Rows from block 6 of a small image classifier, named by matrix and row number. Rows with one number belong to one channel. Each number is 50 + 15 x the weight over its row's rms, rounded and kept within 0 to 99. All counts start at 0.
After each channel's rows are labels from the 100 images, of 14976, where the channel reaches its highest value: "responds to" is what is common among them. Only what is clearly more common there than usual is listed. The data: stained colorectal tissue patches (NCT-CRC-HE-100K). In brackets: how many of the 100, against the usual share in percent.
# convs1: grouped (20 groups) 3x3 conv (model.blocks.6.convs.1.weight, 160x8x3x3), inputs within the group 0-7, a 3x3 kernel for each
# convs2: expand pointwise conv (model.blocks.6.convs.2.weight, 160x160x1x1, transposed), outputs 0-159

convs1.157:45 45 34 43 73 52 43 34 44 64 53 44 57 62 62 60 39 45 78 62 65 72 57 68 58 44 64 33 38 35 35 73 62 38 43 59 53 45 42 41 69 51 47 47 52 66 48 42 39 56 58 56 59 61 71 75 55 73 99 90 65 73 80 57 56 35 54 57 51 48 26 25
convs2.157:58 63 60 31 56 64 56 67 40 41 54 40 69 33 60 67 57 37 51 36 67 62 47 47 48 28 56 45 42 50 29 33 43 54 56 44 51 14 37 22 46 60 40 56 62 73 52 34 46 31 48 83 71 66 52 70 17 56 64 36 91 52 83 43 84 61 92 93 71 81 67 78 89 78 43 56 54 37 31 56 65 54 51 61 40 64 41 44 60 60 40 40 46 62 39 50 57 12 66 53 67 56 42 55 46 50 56 66 48 56 53 47 32 45 66 59 45 54 48 54 35 53 60 53 57 51 48 64 59 62 64 39 33 49 50 51 63 54 52 56 67 37 71 66 72 58 63 46 34 49 65 70 56 45 42 62 36 51 56 24
responds to: tissue: debris (55 vs 11.1)

convs1.130:72 69 72 53 38 46 41 35 57 54 51 58 33 36 30 18 14 11 53 63 59 36 28 32 40 17 22 68 65 56 52 46 34 34 32 48 54 59 55 47 48 41 30 27 33 47 48 45 49 58 59 43 54 54 43 42 57 44 55 29 56 31 43 54 61 50 39 43 26 27 31 32
convs2.130:80 60 65 48 75 82 61 81 37 41 76 58 82 37 74 79 72 43 65 75 65 63 60 55 53 52 58 50 57 63 52 48 52 54 54 30 57 42 62 43 44 57 58 54 69 65 52 46 44 29 53 65 67 66 53 67 41 59 62 43 71 67 90 46 78 52 70 78 61 85 68 64 89 78 62 59 81 41 58 55 64 55 63 67 56 58 33 46 63 67 54 49 59 55 59 59 66 35 52 53 74 59 31 50 28 40 55 66 42 57 46 35 31 64 59 59 61 40 39 42 69 31 33 50 41 50 55 47 41 43 50 47 37 50 61 49 35 48 39 53 33 54 42 33 35 45 28 65 26 44 28 29 48 62 61 25 18 46 43 46
responds to: tissue: mucus (61 vs 9.1)

convs1.57:72 39 36 28 65 47 55 61 39 57 52 47 47 99 74 63 59 43 52 38 51 34 58 84 67 52 43 62 51 32 30 76 41 49 72 37 34 30 33 36 43 51 61 61 32 28 47 32 30 48 42 56 62 45 26 30 42 35 39 33 63 42 38 37 40 35 31 61 61 67 61 44
convs2.57:68 54 55 38 64 76 52 79 52 49 74 53 63 61 60 60 69 69 52 60 53 48 54 48 51 54 62 57 59 56 56 46 51 53 55 36 50 35 57 39 65 87 89 75 76 67 87 45 24 43 47 45 51 67 86 66 74 98 46 39 32 60 38 64 24 64 32 42 54 13 58 43 28 46 69 71 66 49 56 58 44 40 44 59 57 59 32 34 59 60 45 60 67 53 50 45 50 52 51 57 53 52 43 49 41 49 66 49 50 67 54 45 37 33 60 56 54 51 42 49 47 67 72 51 49 59 51 75 60 53 47 86 51 57 80 49 10 53 52 40 22 38 21 34 32 30 21 48 45 32 37 30 42 42 45 26 56 49 41 52
responds to: tissue: lymphocytes (68 vs 11.5)

convs1.92:59 60 55 61 56 48 63 60 64 46 47 48 54 47 54 62 43 46 62 66 42 40 59 18 25 60 74 59 64 48 46 61 23 23 66 70 49 66 44 39 59 24 15 65 68 51 61 42 33 54 32 23 64 65 33 36 28 33 35 34 26 30 30 50 55 39 41 53 29 27 59 63
convs2.92:40 41 32 60 33 34 40 39 39 59 46 31 44 50 30 36 40 45 50 44 56 53 42 48 48 73 45 43 43 37 62 41 41 50 49 60 55 47 51 59 35 56 41 35 57 55 43 43 37 57 46 65 60 71 60 54 23 47 66 67 56 51 30 31 47 68 54 58 56 48 59 58 49 37 56 52 59 74 64 36 56 48 58 42 53 48 31 20 60 34 50 31 15 52 52 43 45 40 49 77 40 45 76 67 77 71 66 53 76 31 62 72 56 34 41 26 46 76 78 65 55 74 46 80 51 64 76 52 50 80 80 53 41 69 57 79 63 56 73 69 83 25 69 81 80 61 87 49 48 51 76 74 71 42 40 78 42 58 49 55
responds to: tissue: adipose tissue (46 vs 10.3)

convs1.51:59 65 39 51 60 54 57 59 60 61 66 63 58 96 82 64 89 80 47 66 53 50 89 76 58 79 77 58 65 48 52 74 61 52 64 61 50 53 34 39 74 49 40 49 51 49 51 28 48 67 52 44 54 45 57 56 33 48 58 47 56 48 50 55 63 46 49 74 66 53 62 58
convs2.51:62 61 65 13 70 63 55 64 38 40 50 28 71 29 72 75 61 42 44 41 66 65 59 51 59 30 66 68 64 62 30 52 59 68 67 39 62 27 50 45 32 69 51 44 76 74 63 24 43 27 51 83 74 73 51 78 19 58 83 38 74 54 80 39 73 57 71 79 64 78 65 79 74 73 50 60 57 33 36 56 58 63 59 61 41 66 37 24 58 63 44 40 30 62 46 46 55 42 66 50 57 61 62 60 50 51 54 60 51 52 59 52 30 11 49 54 35 55 57 59 47 27 49 68 57 52 62 44 46 53 61 47 38 42 54 63 44 43 53 60 62 34 67 60 65 60 62 37 38 43 68 61 53 46 47 62 33 48 50 33
responds to: tissue: tumour epithelium (42 vs 14.8); tissue: debris (30 vs 11.1)

convs1.150:51 53 59 54 83 56 45 47 66 48 62 39 44 55 40 39 24 78 47 57 39 45 57 22 43 16 69 44 60 47 56 62 43 57 34 67 43 60 38 48 74 28 49 19 72 50 31 33 61 85 48 40 36 84 46 58 47 54 65 37 45 29 70 49 65 44 54 65 41 49 35 74
convs2.150:47 52 52 49 49 44 51 41 47 45 41 39 44 35 52 46 49 59 45 41 57 58 54 54 64 33 64 59 62 67 42 59 63 57 55 32 52 37 47 32 33 63 57 44 56 62 69 23 62 32 47 71 73 73 41 66 42 55 73 34 81 65 76 54 82 44 76 77 56 80 65 76 79 73 42 52 51 52 45 65 60 63 62 66 43 68 57 58 63 59 41 34 49 61 38 62 64 30 64 44 47 68 70 66 69 73 46 44 73 52 70 73 45 34 46 45 36 78 68 68 54 66 37 68 51 62 69 53 32 54 73 46 25 56 55 74 39 49 69 71 72 50 78 78 78 75 77 55 53 30 77 77 52 59 47 76 54 47 58 43
responds to: tissue: debris (44 vs 11.1)

convs1.140:51 64 43 39 61 35 51 43 50 35 43 59 31 58 29 58 41 77 37 55 39 40 35 22 52 31 44 36 62 48 53 36 26 75 64 69 42 50 47 38 42 45 53 49 75 57 61 59 55 58 62 72 70 75 39 69 31 35 21 47 73 79 45 26 43 27 31 56 22 37 27 50
convs2.140:33 30 28 78 14 39 22 37 52 45 55 66 39 53 24 20 64 31 49 50 47 49 57 52 81 36 53 68 81 57 27 69 67 54 50 48 47 27 46 44 51 61 82 49 66 59 65 72 52 26 60 56 44 56 51 55 57 56 54 50 51 64 67 83 31 63 36 43 37 39 37 38 48 52 78 67 48 46 69 75 45 45 50 54 49 56 74 79 48 80 55 73 58 42 63 39 81 51 47 28 33 33 31 41 63 72 39 55 62 52 28 59 53 69 66 37 46 72 39 30 71 58 45 58 66 60 52 59 31 56 53 59 63 48 65 51 49 54 67 45 60 42 72 72 66 70 84 28 56 53 77 71 44 45 57 74 51 61 52 48
responds to: tissue: smooth muscle (51 vs 13.6); tissue: debris (27 vs 11.1)

convs1.102:59 58 54 47 65 49 50 60 58 50 48 42 42 43 34 39 35 18 44 42 32 38 45 44 34 29 25 53 56 44 50 49 57 48 58 51 72 64 63 58 54 57 67 62 63 71 46 56 52 25 42 53 42 51 88 80 73 71 62 69 74 79 77 75 53 72 58 26 58 71 45 74
convs2.102:63 45 42 40 57 57 36 71 47 25 67 55 69 40 38 63 69 30 69 27 39 45 54 55 47 71 45 35 40 52 63 41 50 37 23 45 46 55 70 62 52 59 46 66 52 58 56 60 20 49 71 25 39 55 69 41 54 77 46 69 73 45 69 21 78 57 73 81 68 72 71 78 76 70 81 77 74 57 45 29 65 56 62 62 67 39 37 43 66 76 67 48 52 57 75 44 71 50 49 56 66 54 41 61 47 35 66 65 46 64 46 45 32 55 58 53 47 49 50 55 47 33 66 59 57 74 58 76 42 66 65 53 62 78 35 59 48 79 56 46 36 43 28 40 38 48 42 29 23 44 26 38 62 51 57 32 30 47 45 66
responds to: tissue: smooth muscle (60 vs 13.6)

convs1.133:64 51 61 50 26 47 58 38 52 75 54 61 62 31 34 60 43 43 63 53 53 53 14 23 67 36 28 72 49 65 52 30 37 67 30 40 58 54 45 52 28 31 62 55 43 42 34 31 40 23 22 43 20 17 41 50 41 56 54 63 55 62 56 68 56 59 61 28 35 68 32 37
convs2.133:65 65 63 47 54 66 60 69 69 62 55 47 69 68 63 56 63 57 55 61 61 61 61 64 65 53 62 63 61 60 36 65 69 51 54 33 68 47 74 35 40 53 64 50 53 51 55 39 67 60 29 39 49 46 36 59 43 51 48 40 65 43 66 64 52 57 69 63 64 59 69 64 55 54 65 68 74 53 67 92 49 60 50 57 45 60 36 50 48 64 48 58 61 52 52 64 49 48 53 26 70 70 58 54 49 55 62 63 62 78 64 55 32 46 37 60 55 62 58 56 72 24 25 23 05 27 29 29 28 29 24 43 43 17 68 23 51 21 30 22 27 41 30 31 28 42 33 50 41 60 26 30 42 86 56 33 50 55 35 37
responds to: tissue: mucus (78 vs 9.1)

convs1.82:74 60 84 62 52 66 77 67 79 69 62 66 62 54 62 65 63 67 58 55 66 61 60 63 62 65 71 62 62 53 54 64 54 57 57 51 71 62 72 60 58 63 72 65 74 77 65 77 59 59 73 71 76 83 54 53 54 48 38 50 62 51 62 53 54 43 58 65 58 48 53 47
convs2.82:63 66 62 39 62 61 74 64 71 86 50 41 68 82 70 64 65 60 34 56 69 56 46 53 50 45 57 56 56 56 36 87 45 56 49 31 53 08 36 28 49 55 43 58 58 43 64 34 49 21 51 63 55 61 32 55 42 53 66 55 51 53 59 37 59 67 59 60 71 65 61 73 61 68 65 55 78 31 66 42 52 57 51 62 44 56 51 27 52 53 47 24 26 48 44 75 59 53 59 28 67 74 77 75 73 78 42 78 73 59 76 78 56 53 65 59 77 74 81 72 48 57 40 52 43 44 45 45 31 48 49 48 58 48 62 48 54 53 44 39 52 62 60 55 58 59 56 62 88 47 58 56 44 80 56 54 70 67 48 66
responds to: tissue: normal colon mucosa (30 vs 8.5); tissue: debris (29 vs 11.1)

convs1.135:50 47 73 33 29 58 57 48 69 50 45 76 33 32 50 46 38 69 50 55 65 42 23 36 58 43 50 60 49 73 41 25 53 50 34 61 31 55 61 34 34 53 40 61 52 21 24 39 28 30 28 18 16 32 49 59 40 69 61 56 55 63 52 47 35 67 34 31 41 45 33 70
convs2.135:58 65 65 47 55 68 59 64 59 51 66 46 57 58 62 47 60 68 56 59 66 63 63 64 67 60 66 72 68 63 48 67 67 58 67 37 69 50 67 54 44 47 60 50 48 49 53 48 55 46 28 39 52 45 36 54 49 49 41 21 62 38 63 72 51 49 65 58 72 60 68 64 54 59 64 59 71 51 91 94 39 50 43 50 39 50 40 55 46 59 37 48 52 42 41 66 41 48 45 29 62 61 55 56 54 56 63 55 63 66 60 55 38 58 41 65 58 55 55 51 62 29 39 26 06 28 30 28 16 29 21 43 58 20 59 18 58 19 26 23 26 39 31 28 31 37 35 48 32 65 31 22 43 78 54 27 43 44 37 32
responds to: tissue: mucus (82 vs 9.1)

convs1.101:54 44 45 45 57 55 42 59 40 34 40 33 37 33 19 37 28 18 36 39 31 27 46 21 21 31 31 46 46 43 41 50 48 51 57 50 78 58 72 65 43 53 53 56 50 87 56 65 67 53 50 67 60 76 72 58 59 64 49 63 71 63 58 73 64 69 72 52 58 66 55 52
convs2.101:60 52 49 41 71 70 35 74 59 47 78 60 72 40 58 66 69 47 77 53 37 35 50 53 42 65 40 29 40 36 63 44 44 39 37 37 46 38 55 48 60 60 70 53 54 55 62 47 32 52 69 35 50 54 68 47 51 69 47 54 68 49 63 21 71 69 66 89 70 69 66 68 64 66 86 71 84 52 59 39 68 60 59 59 73 54 34 52 62 72 67 59 62 49 59 43 72 40 53 65 71 57 34 44 36 27 50 76 38 60 39 22 28 46 54 72 64 30 40 48 55 40 69 65 60 71 58 82 45 71 57 61 45 78 51 56 42 68 65 52 38 53 39 28 31 41 33 55 31 49 28 32 56 53 56 24 27 61 46 65
responds to: tissue: tumour epithelium (44 vs 14.8)

convs1.143:74 42 17 74 47 25 69 40 26 63 58 36 75 56 44 62 43 23 43 50 29 73 67 29 54 62 43 39 33 45 42 71 49 49 43 43 67 55 36 79 52 39 57 57 33 64 46 44 54 77 47 61 64 48 40 50 41 51 70 34 67 60 40 58 47 44 75 76 34 58 63 22
convs2.143:72 77 79 26 85 69 66 66 48 50 49 44 64 52 78 74 53 50 48 67 61 58 66 51 68 32 62 65 61 70 39 49 54 57 59 43 52 40 35 43 45 62 40 41 70 68 72 24 55 30 44 76 71 78 42 72 32 47 68 33 74 54 82 66 69 33 72 73 54 70 52 47 58 62 28 47 52 49 61 83 59 65 52 63 31 70 32 50 60 65 23 41 38 60 24 46 62 35 57 38 73 81 65 69 53 55 55 53 59 60 73 52 39 37 55 69 57 61 69 68 59 35 29 49 36 39 49 45 41 34 49 36 18 32 57 62 21 25 45 63 63 55 59 58 59 60 45 61 53 42 53 55 48 59 43 57 41 52 63 36
responds to: tissue: smooth muscle (47 vs 13.6); tissue: debris (39 vs 11.1)

convs1.88:67 67 65 71 44 62 82 46 59 69 75 64 62 42 66 66 56 78 42 41 43 61 30 42 73 41 50 54 43 46 60 27 51 70 37 61 46 26 41 47 18 38 52 38 30 37 24 30 39 37 41 48 39 32 31 23 36 36 32 51 47 60 81 52 52 51 66 39 48 70 51 53
convs2.88:43 33 29 53 25 40 33 37 46 58 45 39 40 84 35 36 62 56 46 26 44 57 39 47 38 52 38 36 36 34 46 63 50 51 48 63 61 17 41 28 52 49 54 48 49 54 70 44 39 40 55 29 38 43 49 44 57 65 42 53 64 51 84 44 72 49 79 76 55 87 58 74 91 79 68 66 66 57 60 39 39 53 48 37 50 39 34 41 31 37 55 30 31 39 47 57 50 52 45 32 68 48 28 35 39 39 30 65 30 59 36 36 31 50 41 63 85 45 36 38 51 66 38 82 55 66 80 56 40 61 69 31 39 63 58 79 46 55 59 81 41 43 36 38 40 49 41 71 51 34 36 31 53 58 45 31 84 53 55 69
responds to: tissue: adipose tissue (51 vs 10.3)

convs1.142:53 59 47 41 46 34 43 38 69 49 59 56 41 40 38 48 40 66 44 47 37 26 24 31 36 62 66 57 49 21 42 19 38 37 72 79 58 47 59 60 35 51 43 47 58 53 56 36 48 47 36 39 64 76 41 61 20 43 42 25 39 82 93 32 41 37 24 40 44 36 52 57
convs2.142:44 62 59 59 54 37 61 34 38 37 43 21 51 31 61 46 57 69 46 23 45 51 58 53 63 49 59 59 65 60 36 39 62 57 55 48 50 46 38 37 34 61 51 33 54 52 51 60 53 46 50 71 67 63 48 55 41 46 72 40 61 61 61 69 68 55 62 68 44 63 53 58 66 64 48 44 52 50 51 66 67 62 68 55 43 63 57 38 61 51 46 46 30 62 44 35 63 57 68 38 43 58 71 67 76 76 58 67 72 47 70 72 48 56 50 37 49 76 66 64 61 61 48 75 56 71 78 62 27 57 79 54 55 64 55 77 64 54 69 81 85 27 77 83 82 82 88 51 65 51 89 83 63 29 51 82 48 52 59 51
responds to: tissue: smooth muscle (50 vs 13.6)

convs1.85:59 54 58 57 57 57 45 58 68 71 73 72 70 64 62 56 58 70 58 62 66 67 65 63 62 61 70 49 36 33 47 52 35 41 42 46 67 52 62 60 54 53 58 47 52 22 19 25 17 13 14 26 16 27 39 37 34 45 50 35 44 42 43 49 46 40 52 52 43 49 46 50
convs2.85:80 64 68 39 59 82 57 80 42 44 76 42 75 53 63 63 75 33 72 30 61 57 45 63 64 59 63 62 48 64 48 58 49 56 51 38 49 37 26 39 60 40 19 38 38 34 41 52 59 60 62 55 28 39 37 29 28 30 30 85 25 69 25 50 19 54 15 29 43 19 27 27 22 43 57 48 26 50 76 42 56 57 51 52 67 55 18 30 46 41 63 44 55 43 77 45 60 43 43 27 57 34 55 49 58 64 35 62 59 56 47 61 46 49 50 45 48 52 58 54 66 75 65 66 65 51 60 69 78 46 55 23 62 68 57 63 46 63 50 63 46 63 40 40 39 46 41 61 66 38 50 47 45 43 60 48 61 57 60 80
responds to: tissue: debris (40 vs 11.1)

convs1.64:70 64 54 37 32 42 47 61 68 57 57 58 55 35 51 61 55 59 57 55 51 37 22 36 52 47 45 79 82 72 49 46 61 53 77 70 76 67 61 40 38 41 47 63 67 71 79 62 48 35 52 57 71 74 70 69 64 39 25 46 47 66 61 71 74 69 41 30 51 50 55 70
convs2.64:34 36 31 60 31 35 49 33 17 28 44 29 37 26 29 33 21 47 36 23 46 49 45 51 40 55 41 46 41 30 46 31 39 54 46 69 43 42 40 38 41 43 31 23 33 26 40 60 50 44 38 54 51 53 38 33 25 31 38 51 58 58 49 56 51 50 62 53 63 42 67 51 55 55 61 68 46 64 44 57 48 36 48 29 37 24 45 46 42 20 34 55 44 37 38 29 39 46 34 39 22 18 44 36 67 63 38 31 52 34 14 58 54 63 38 31 32 62 35 28 46 71 55 68 59 55 62 63 52 44 74 42 67 62 27 62 71 56 61 74 75 36 59 76 69 66 80 40 38 69 77 75 54 39 43 77 40 62 56 41
responds to: tissue: adipose tissue (42 vs 10.3)

convs1.110:40 41 41 51 46 50 38 43 45 41 39 39 40 42 44 40 37 41 38 32 42 38 36 35 29 34 37 36 35 36 28 31 26 29 21 29 48 56 58 50 54 66 56 62 55 31 29 34 35 37 40 29 32 35 46 58 63 57 57 66 58 62 65 57 69 64 66 76 80 67 84 84
convs2.110:55 68 56 52 56 58 57 65 64 67 54 64 56 55 59 60 60 45 58 59 42 44 48 51 50 52 52 48 47 50 41 66 49 45 52 50 38 48 37 33 55 51 64 64 57 53 55 51 55 53 38 39 50 51 36 56 56 64 44 38 83 56 80 66 70 73 85 83 91 76 81 81 77 82 76 81 89 54 70 78 42 40 38 48 45 47 51 50 48 54 42 48 53 43 39 67 49 52 43 59 73 66 60 59 51 54 78 65 66 71 58 58 62 57 59 74 53 60 59 59 67 37 50 32 36 38 43 48 04 41 25 58 69 37 77 24 70 38 41 27 35 56 44 35 38 52 35 64 49 60 35 34 52 80 71 35 55 50 52 47
responds to: tissue: debris (33 vs 11.1)

convs1.44:42 36 34 53 29 47 52 47 58 33 35 44 68 22 52 74 40 74 39 33 58 62 30 46 67 48 86 50 37 49 56 40 53 78 26 62 44 30 34 46 48 41 65 22 66 35 38 32 51 40 28 46 62 59 39 36 46 61 42 52 73 28 63 41 39 42 64 29 42 73 44 82
convs2.44:57 59 57 27 60 61 56 57 45 51 52 47 64 44 60 54 65 54 49 33 55 60 66 65 70 47 56 67 68 54 39 64 71 61 62 34 58 38 68 28 51 62 71 58 66 71 67 24 56 44 56 63 57 58 47 71 38 55 58 61 54 63 70 68 63 59 54 61 62 64 50 71 58 69 68 59 77 44 35 78 75 79 72 85 50 80 20 27 78 86 59 49 46 75 58 58 72 45 76 51 60 58 45 47 58 49 55 54 51 60 56 55 33 30 41 47 58 60 53 50 86 62 61 66 65 78 64 68 40 66 73 49 28 60 93 67 44 59 70 62 63 39 71 60 61 62 69 54 33 45 64 67 48 64 63 66 43 55 63 62
responds to: tissue: lymphocytes (41 vs 11.5)

convs1.41:52 51 41 42 68 47 40 37 73 38 42 45 30 77 21 46 40 69 50 41 51 40 66 32 51 49 81 53 39 46 43 84 28 46 34 67 36 34 52 38 80 35 42 41 74 48 57 39 53 78 64 45 60 76 51 44 50 47 82 33 42 42 69 42 45 47 33 64 26 42 43 73
convs2.41:73 60 68 16 67 71 64 68 57 63 52 16 69 51 61 66 63 54 46 05 53 51 53 50 55 41 51 47 54 52 40 59 53 58 48 17 53 25 46 15 57 62 58 57 60 66 61 29 43 38 56 61 61 65 55 67 36 59 62 47 57 44 64 38 67 47 59 59 50 62 53 60 63 64 56 45 57 56 60 57 69 68 72 78 57 69 35 30 72 70 54 27 40 74 57 60 68 21 70 30 56 67 72 64 65 66 38 48 63 59 69 63 32 16 42 59 44 63 64 61 67 57 63 74 63 70 70 62 55 59 72 38 37 60 70 66 16 59 70 66 64 61 60 62 68 65 60 50 46 17 62 64 45 53 52 62 54 46 56 39
responds to: tissue: lymphocytes (44 vs 11.5)

convs1.75:62 69 45 60 87 65 35 65 59 75 68 49 63 82 51 54 61 60 51 50 36 45 82 46 32 62 49 73 69 38 42 67 42 56 54 50 58 59 45 63 87 57 37 71 57 74 58 46 54 63 56 54 47 60 77 66 49 67 87 61 48 70 66 72 52 39 47 58 47 52 46 63
convs2.75:59 55 48 37 44 62 50 53 50 50 49 59 60 40 64 48 49 56 49 39 52 53 45 47 48 23 50 51 50 48 33 64 61 56 58 24 51 36 48 38 36 72 65 54 94 92 71 30 52 48 44 88 82 83 55 93 40 46 84 21 79 39 65 57 72 60 70 63 59 72 66 72 69 78 48 64 64 49 20 51 56 63 46 61 39 74 49 45 62 67 41 41 45 54 40 56 51 46 63 28 64 80 65 64 68 62 53 52 72 61 65 67 47 23 59 70 46 69 64 57 62 28 35 74 51 55 74 50 63 54 76 39 38 50 58 67 49 40 59 63 54 41 47 58 52 60 59 34 53 46 52 45 33 43 46 51 31 54 45 29
responds to: tissue: adipose tissue (62 vs 10.3)

convs1.139:38 45 68 30 18 45 41 37 44 57 62 75 52 48 55 58 57 67 60 53 68 58 44 55 63 52 53 39 37 43 36 36 42 29 36 33 71 74 90 65 66 78 75 80 76 35 40 42 36 38 39 43 36 40 54 71 50 66 64 69 62 72 56 42 52 65 48 45 54 62 64 67
convs2.139:46 37 36 46 44 50 34 56 57 40 69 55 43 52 36 47 47 30 51 60 62 69 59 54 36 71 43 53 57 50 53 53 32 62 60 69 57 20 34 26 69 52 44 35 50 41 55 41 59 54 37 40 39 48 46 45 53 66 45 54 55 33 47 57 53 44 59 55 57 51 55 46 54 51 52 52 57 43 64 36 64 67 60 59 36 66 42 59 60 60 34 48 62 55 37 60 66 43 57 63 70 43 19 32 13 07 50 61 19 65 27 16 23 34 46 80 62 07 22 32 60 21 51 32 27 30 34 49 46 25 27 57 62 42 49 34 49 34 30 42 34 73 39 28 28 50 28 75 29 59 25 24 69 67 66 21 43 49 60 46
responds to: tissue: smooth muscle (91 vs 13.6)

convs1.93:54 53 52 55 46 62 59 61 62 61 50 53 52 35 44 53 41 46 44 55 47 53 73 86 56 89 82 44 57 49 60 77 85 60 89 88 46 51 48 46 66 73 51 80 74 43 46 42 49 57 63 48 68 68 48 42 29 44 51 39 40 42 39 49 45 44 49 60 66 50 69 69
convs2.93:51 69 67 30 58 48 62 54 48 73 56 19 50 71 65 58 54 39 42 30 46 43 40 43 46 44 51 48 45 42 48 76 40 41 43 45 44 41 44 48 32 65 46 62 65 57 67 48 54 42 51 67 62 69 52 61 42 47 60 54 54 52 36 51 48 42 46 54 52 43 48 50 43 46 46 50 63 56 58 31 68 66 69 66 44 68 58 43 70 54 53 46 33 71 53 80 61 75 71 50 50 74 88 75 88 87 46 62 79 59 80 90 64 55 64 45 56 87 84 84 48 68 52 67 51 66 67 70 56 60 66 58 51 55 67 59 52 46 68 59 73 47 62 71 75 65 59 60 52 25 60 72 59 78 68 79 47 70 64 55
responds to: tissue: adipose tissue (45 vs 10.3)

convs1.103:38 40 44 32 35 42 35 41 38 44 38 41 40 48 43 40 40 35 46 32 31 28 36 25 32 25 26 50 37 41 39 41 34 33 39 38 62 50 52 57 53 59 52 52 60 79 66 68 78 60 74 75 79 82 73 58 59 56 53 56 55 48 54 65 64 59 74 55 71 75 70 55
convs2.103:56 51 38 48 51 58 30 66 49 52 70 54 51 40 49 51 61 39 77 54 35 55 50 54 32 57 46 44 46 44 37 51 41 51 47 45 39 28 34 21 75 51 60 51 54 56 55 51 62 52 62 44 37 48 64 52 51 69 45 48 85 42 72 27 73 46 78 71 61 69 63 61 81 74 75 70 70 53 51 43 62 59 65 63 56 55 28 55 69 73 60 42 61 57 51 46 76 38 55 62 76 47 28 38 22 27 44 71 34 66 33 21 24 42 42 75 64 14 35 36 58 37 77 60 57 66 60 80 45 65 47 59 52 68 59 56 49 65 61 57 37 57 27 29 33 55 29 67 14 52 28 32 62 55 64 28 25 54 53 59
responds to: tissue: tumour epithelium (56 vs 14.8)

convs1.30:53 52 51 57 63 64 53 75 67 58 61 61 55 69 72 59 76 77 52 51 56 49 58 68 55 68 71 56 61 56 62 77 69 61 75 73 59 50 62 49 27 56 58 43 55 52 57 59 61 63 69 57 80 77 55 53 53 51 58 67 50 76 60 60 60 59 68 83 72 64 77 76
convs2.30:61 53 61 40 65 56 64 56 39 33 71 17 62 43 61 61 55 52 56 15 39 41 35 40 28 47 34 26 29 32 66 29 39 31 32 54 40 60 55 56 26 59 52 31 53 61 55 50 36 34 55 56 69 58 61 49 31 51 68 58 68 49 65 69 73 57 69 69 59 78 62 70 74 71 53 63 61 44 48 45 59 59 63 53 61 47 60 39 63 51 62 32 32 56 60 11 59 36 55 52 44 44 57 53 57 59 52 63 59 50 55 64 47 48 47 45 74 56 65 60 21 53 49 97 59 71 79 62 60 76 85 46 28 66 24 86 37 67 74 89 58 39 54 61 58 56 57 41 48 40 50 53 61 20 51 58 46 57 60 53
responds to: tissue: adipose tissue (48 vs 10.3)

convs1.100:52 52 45 42 65 40 43 52 45 38 32 23 27 31 18 24 25 16 39 48 41 35 48 38 40 40 38 37 47 45 32 60 36 46 55 43 85 72 65 63 68 60 73 65 49 61 43 59 36 36 39 52 43 54 74 76 73 65 73 65 69 64 72 62 55 41 63 48 46 52 46 43
convs2.100:67 46 42 39 50 65 37 73 55 34 74 46 64 35 44 58 70 40 81 35 31 39 32 51 39 56 35 32 38 33 48 44 45 45 39 22 43 44 56 41 48 73 81 62 71 77 69 49 22 53 66 54 67 63 69 66 51 81 62 43 70 57 66 18 73 49 76 84 85 62 63 81 69 64 77 60 81 72 51 37 51 57 58 64 70 57 40 44 60 74 57 56 61 53 64 45 66 32 58 66 61 66 54 65 35 41 60 64 48 63 51 46 36 39 67 61 49 52 48 53 44 48 49 57 62 60 51 63 47 66 56 61 41 63 54 55 32 62 56 34 31 40 30 32 34 35 31 17 40 39 25 30 48 53 58 36 24 43 44 40
responds to: tissue: smooth muscle (54 vs 13.6)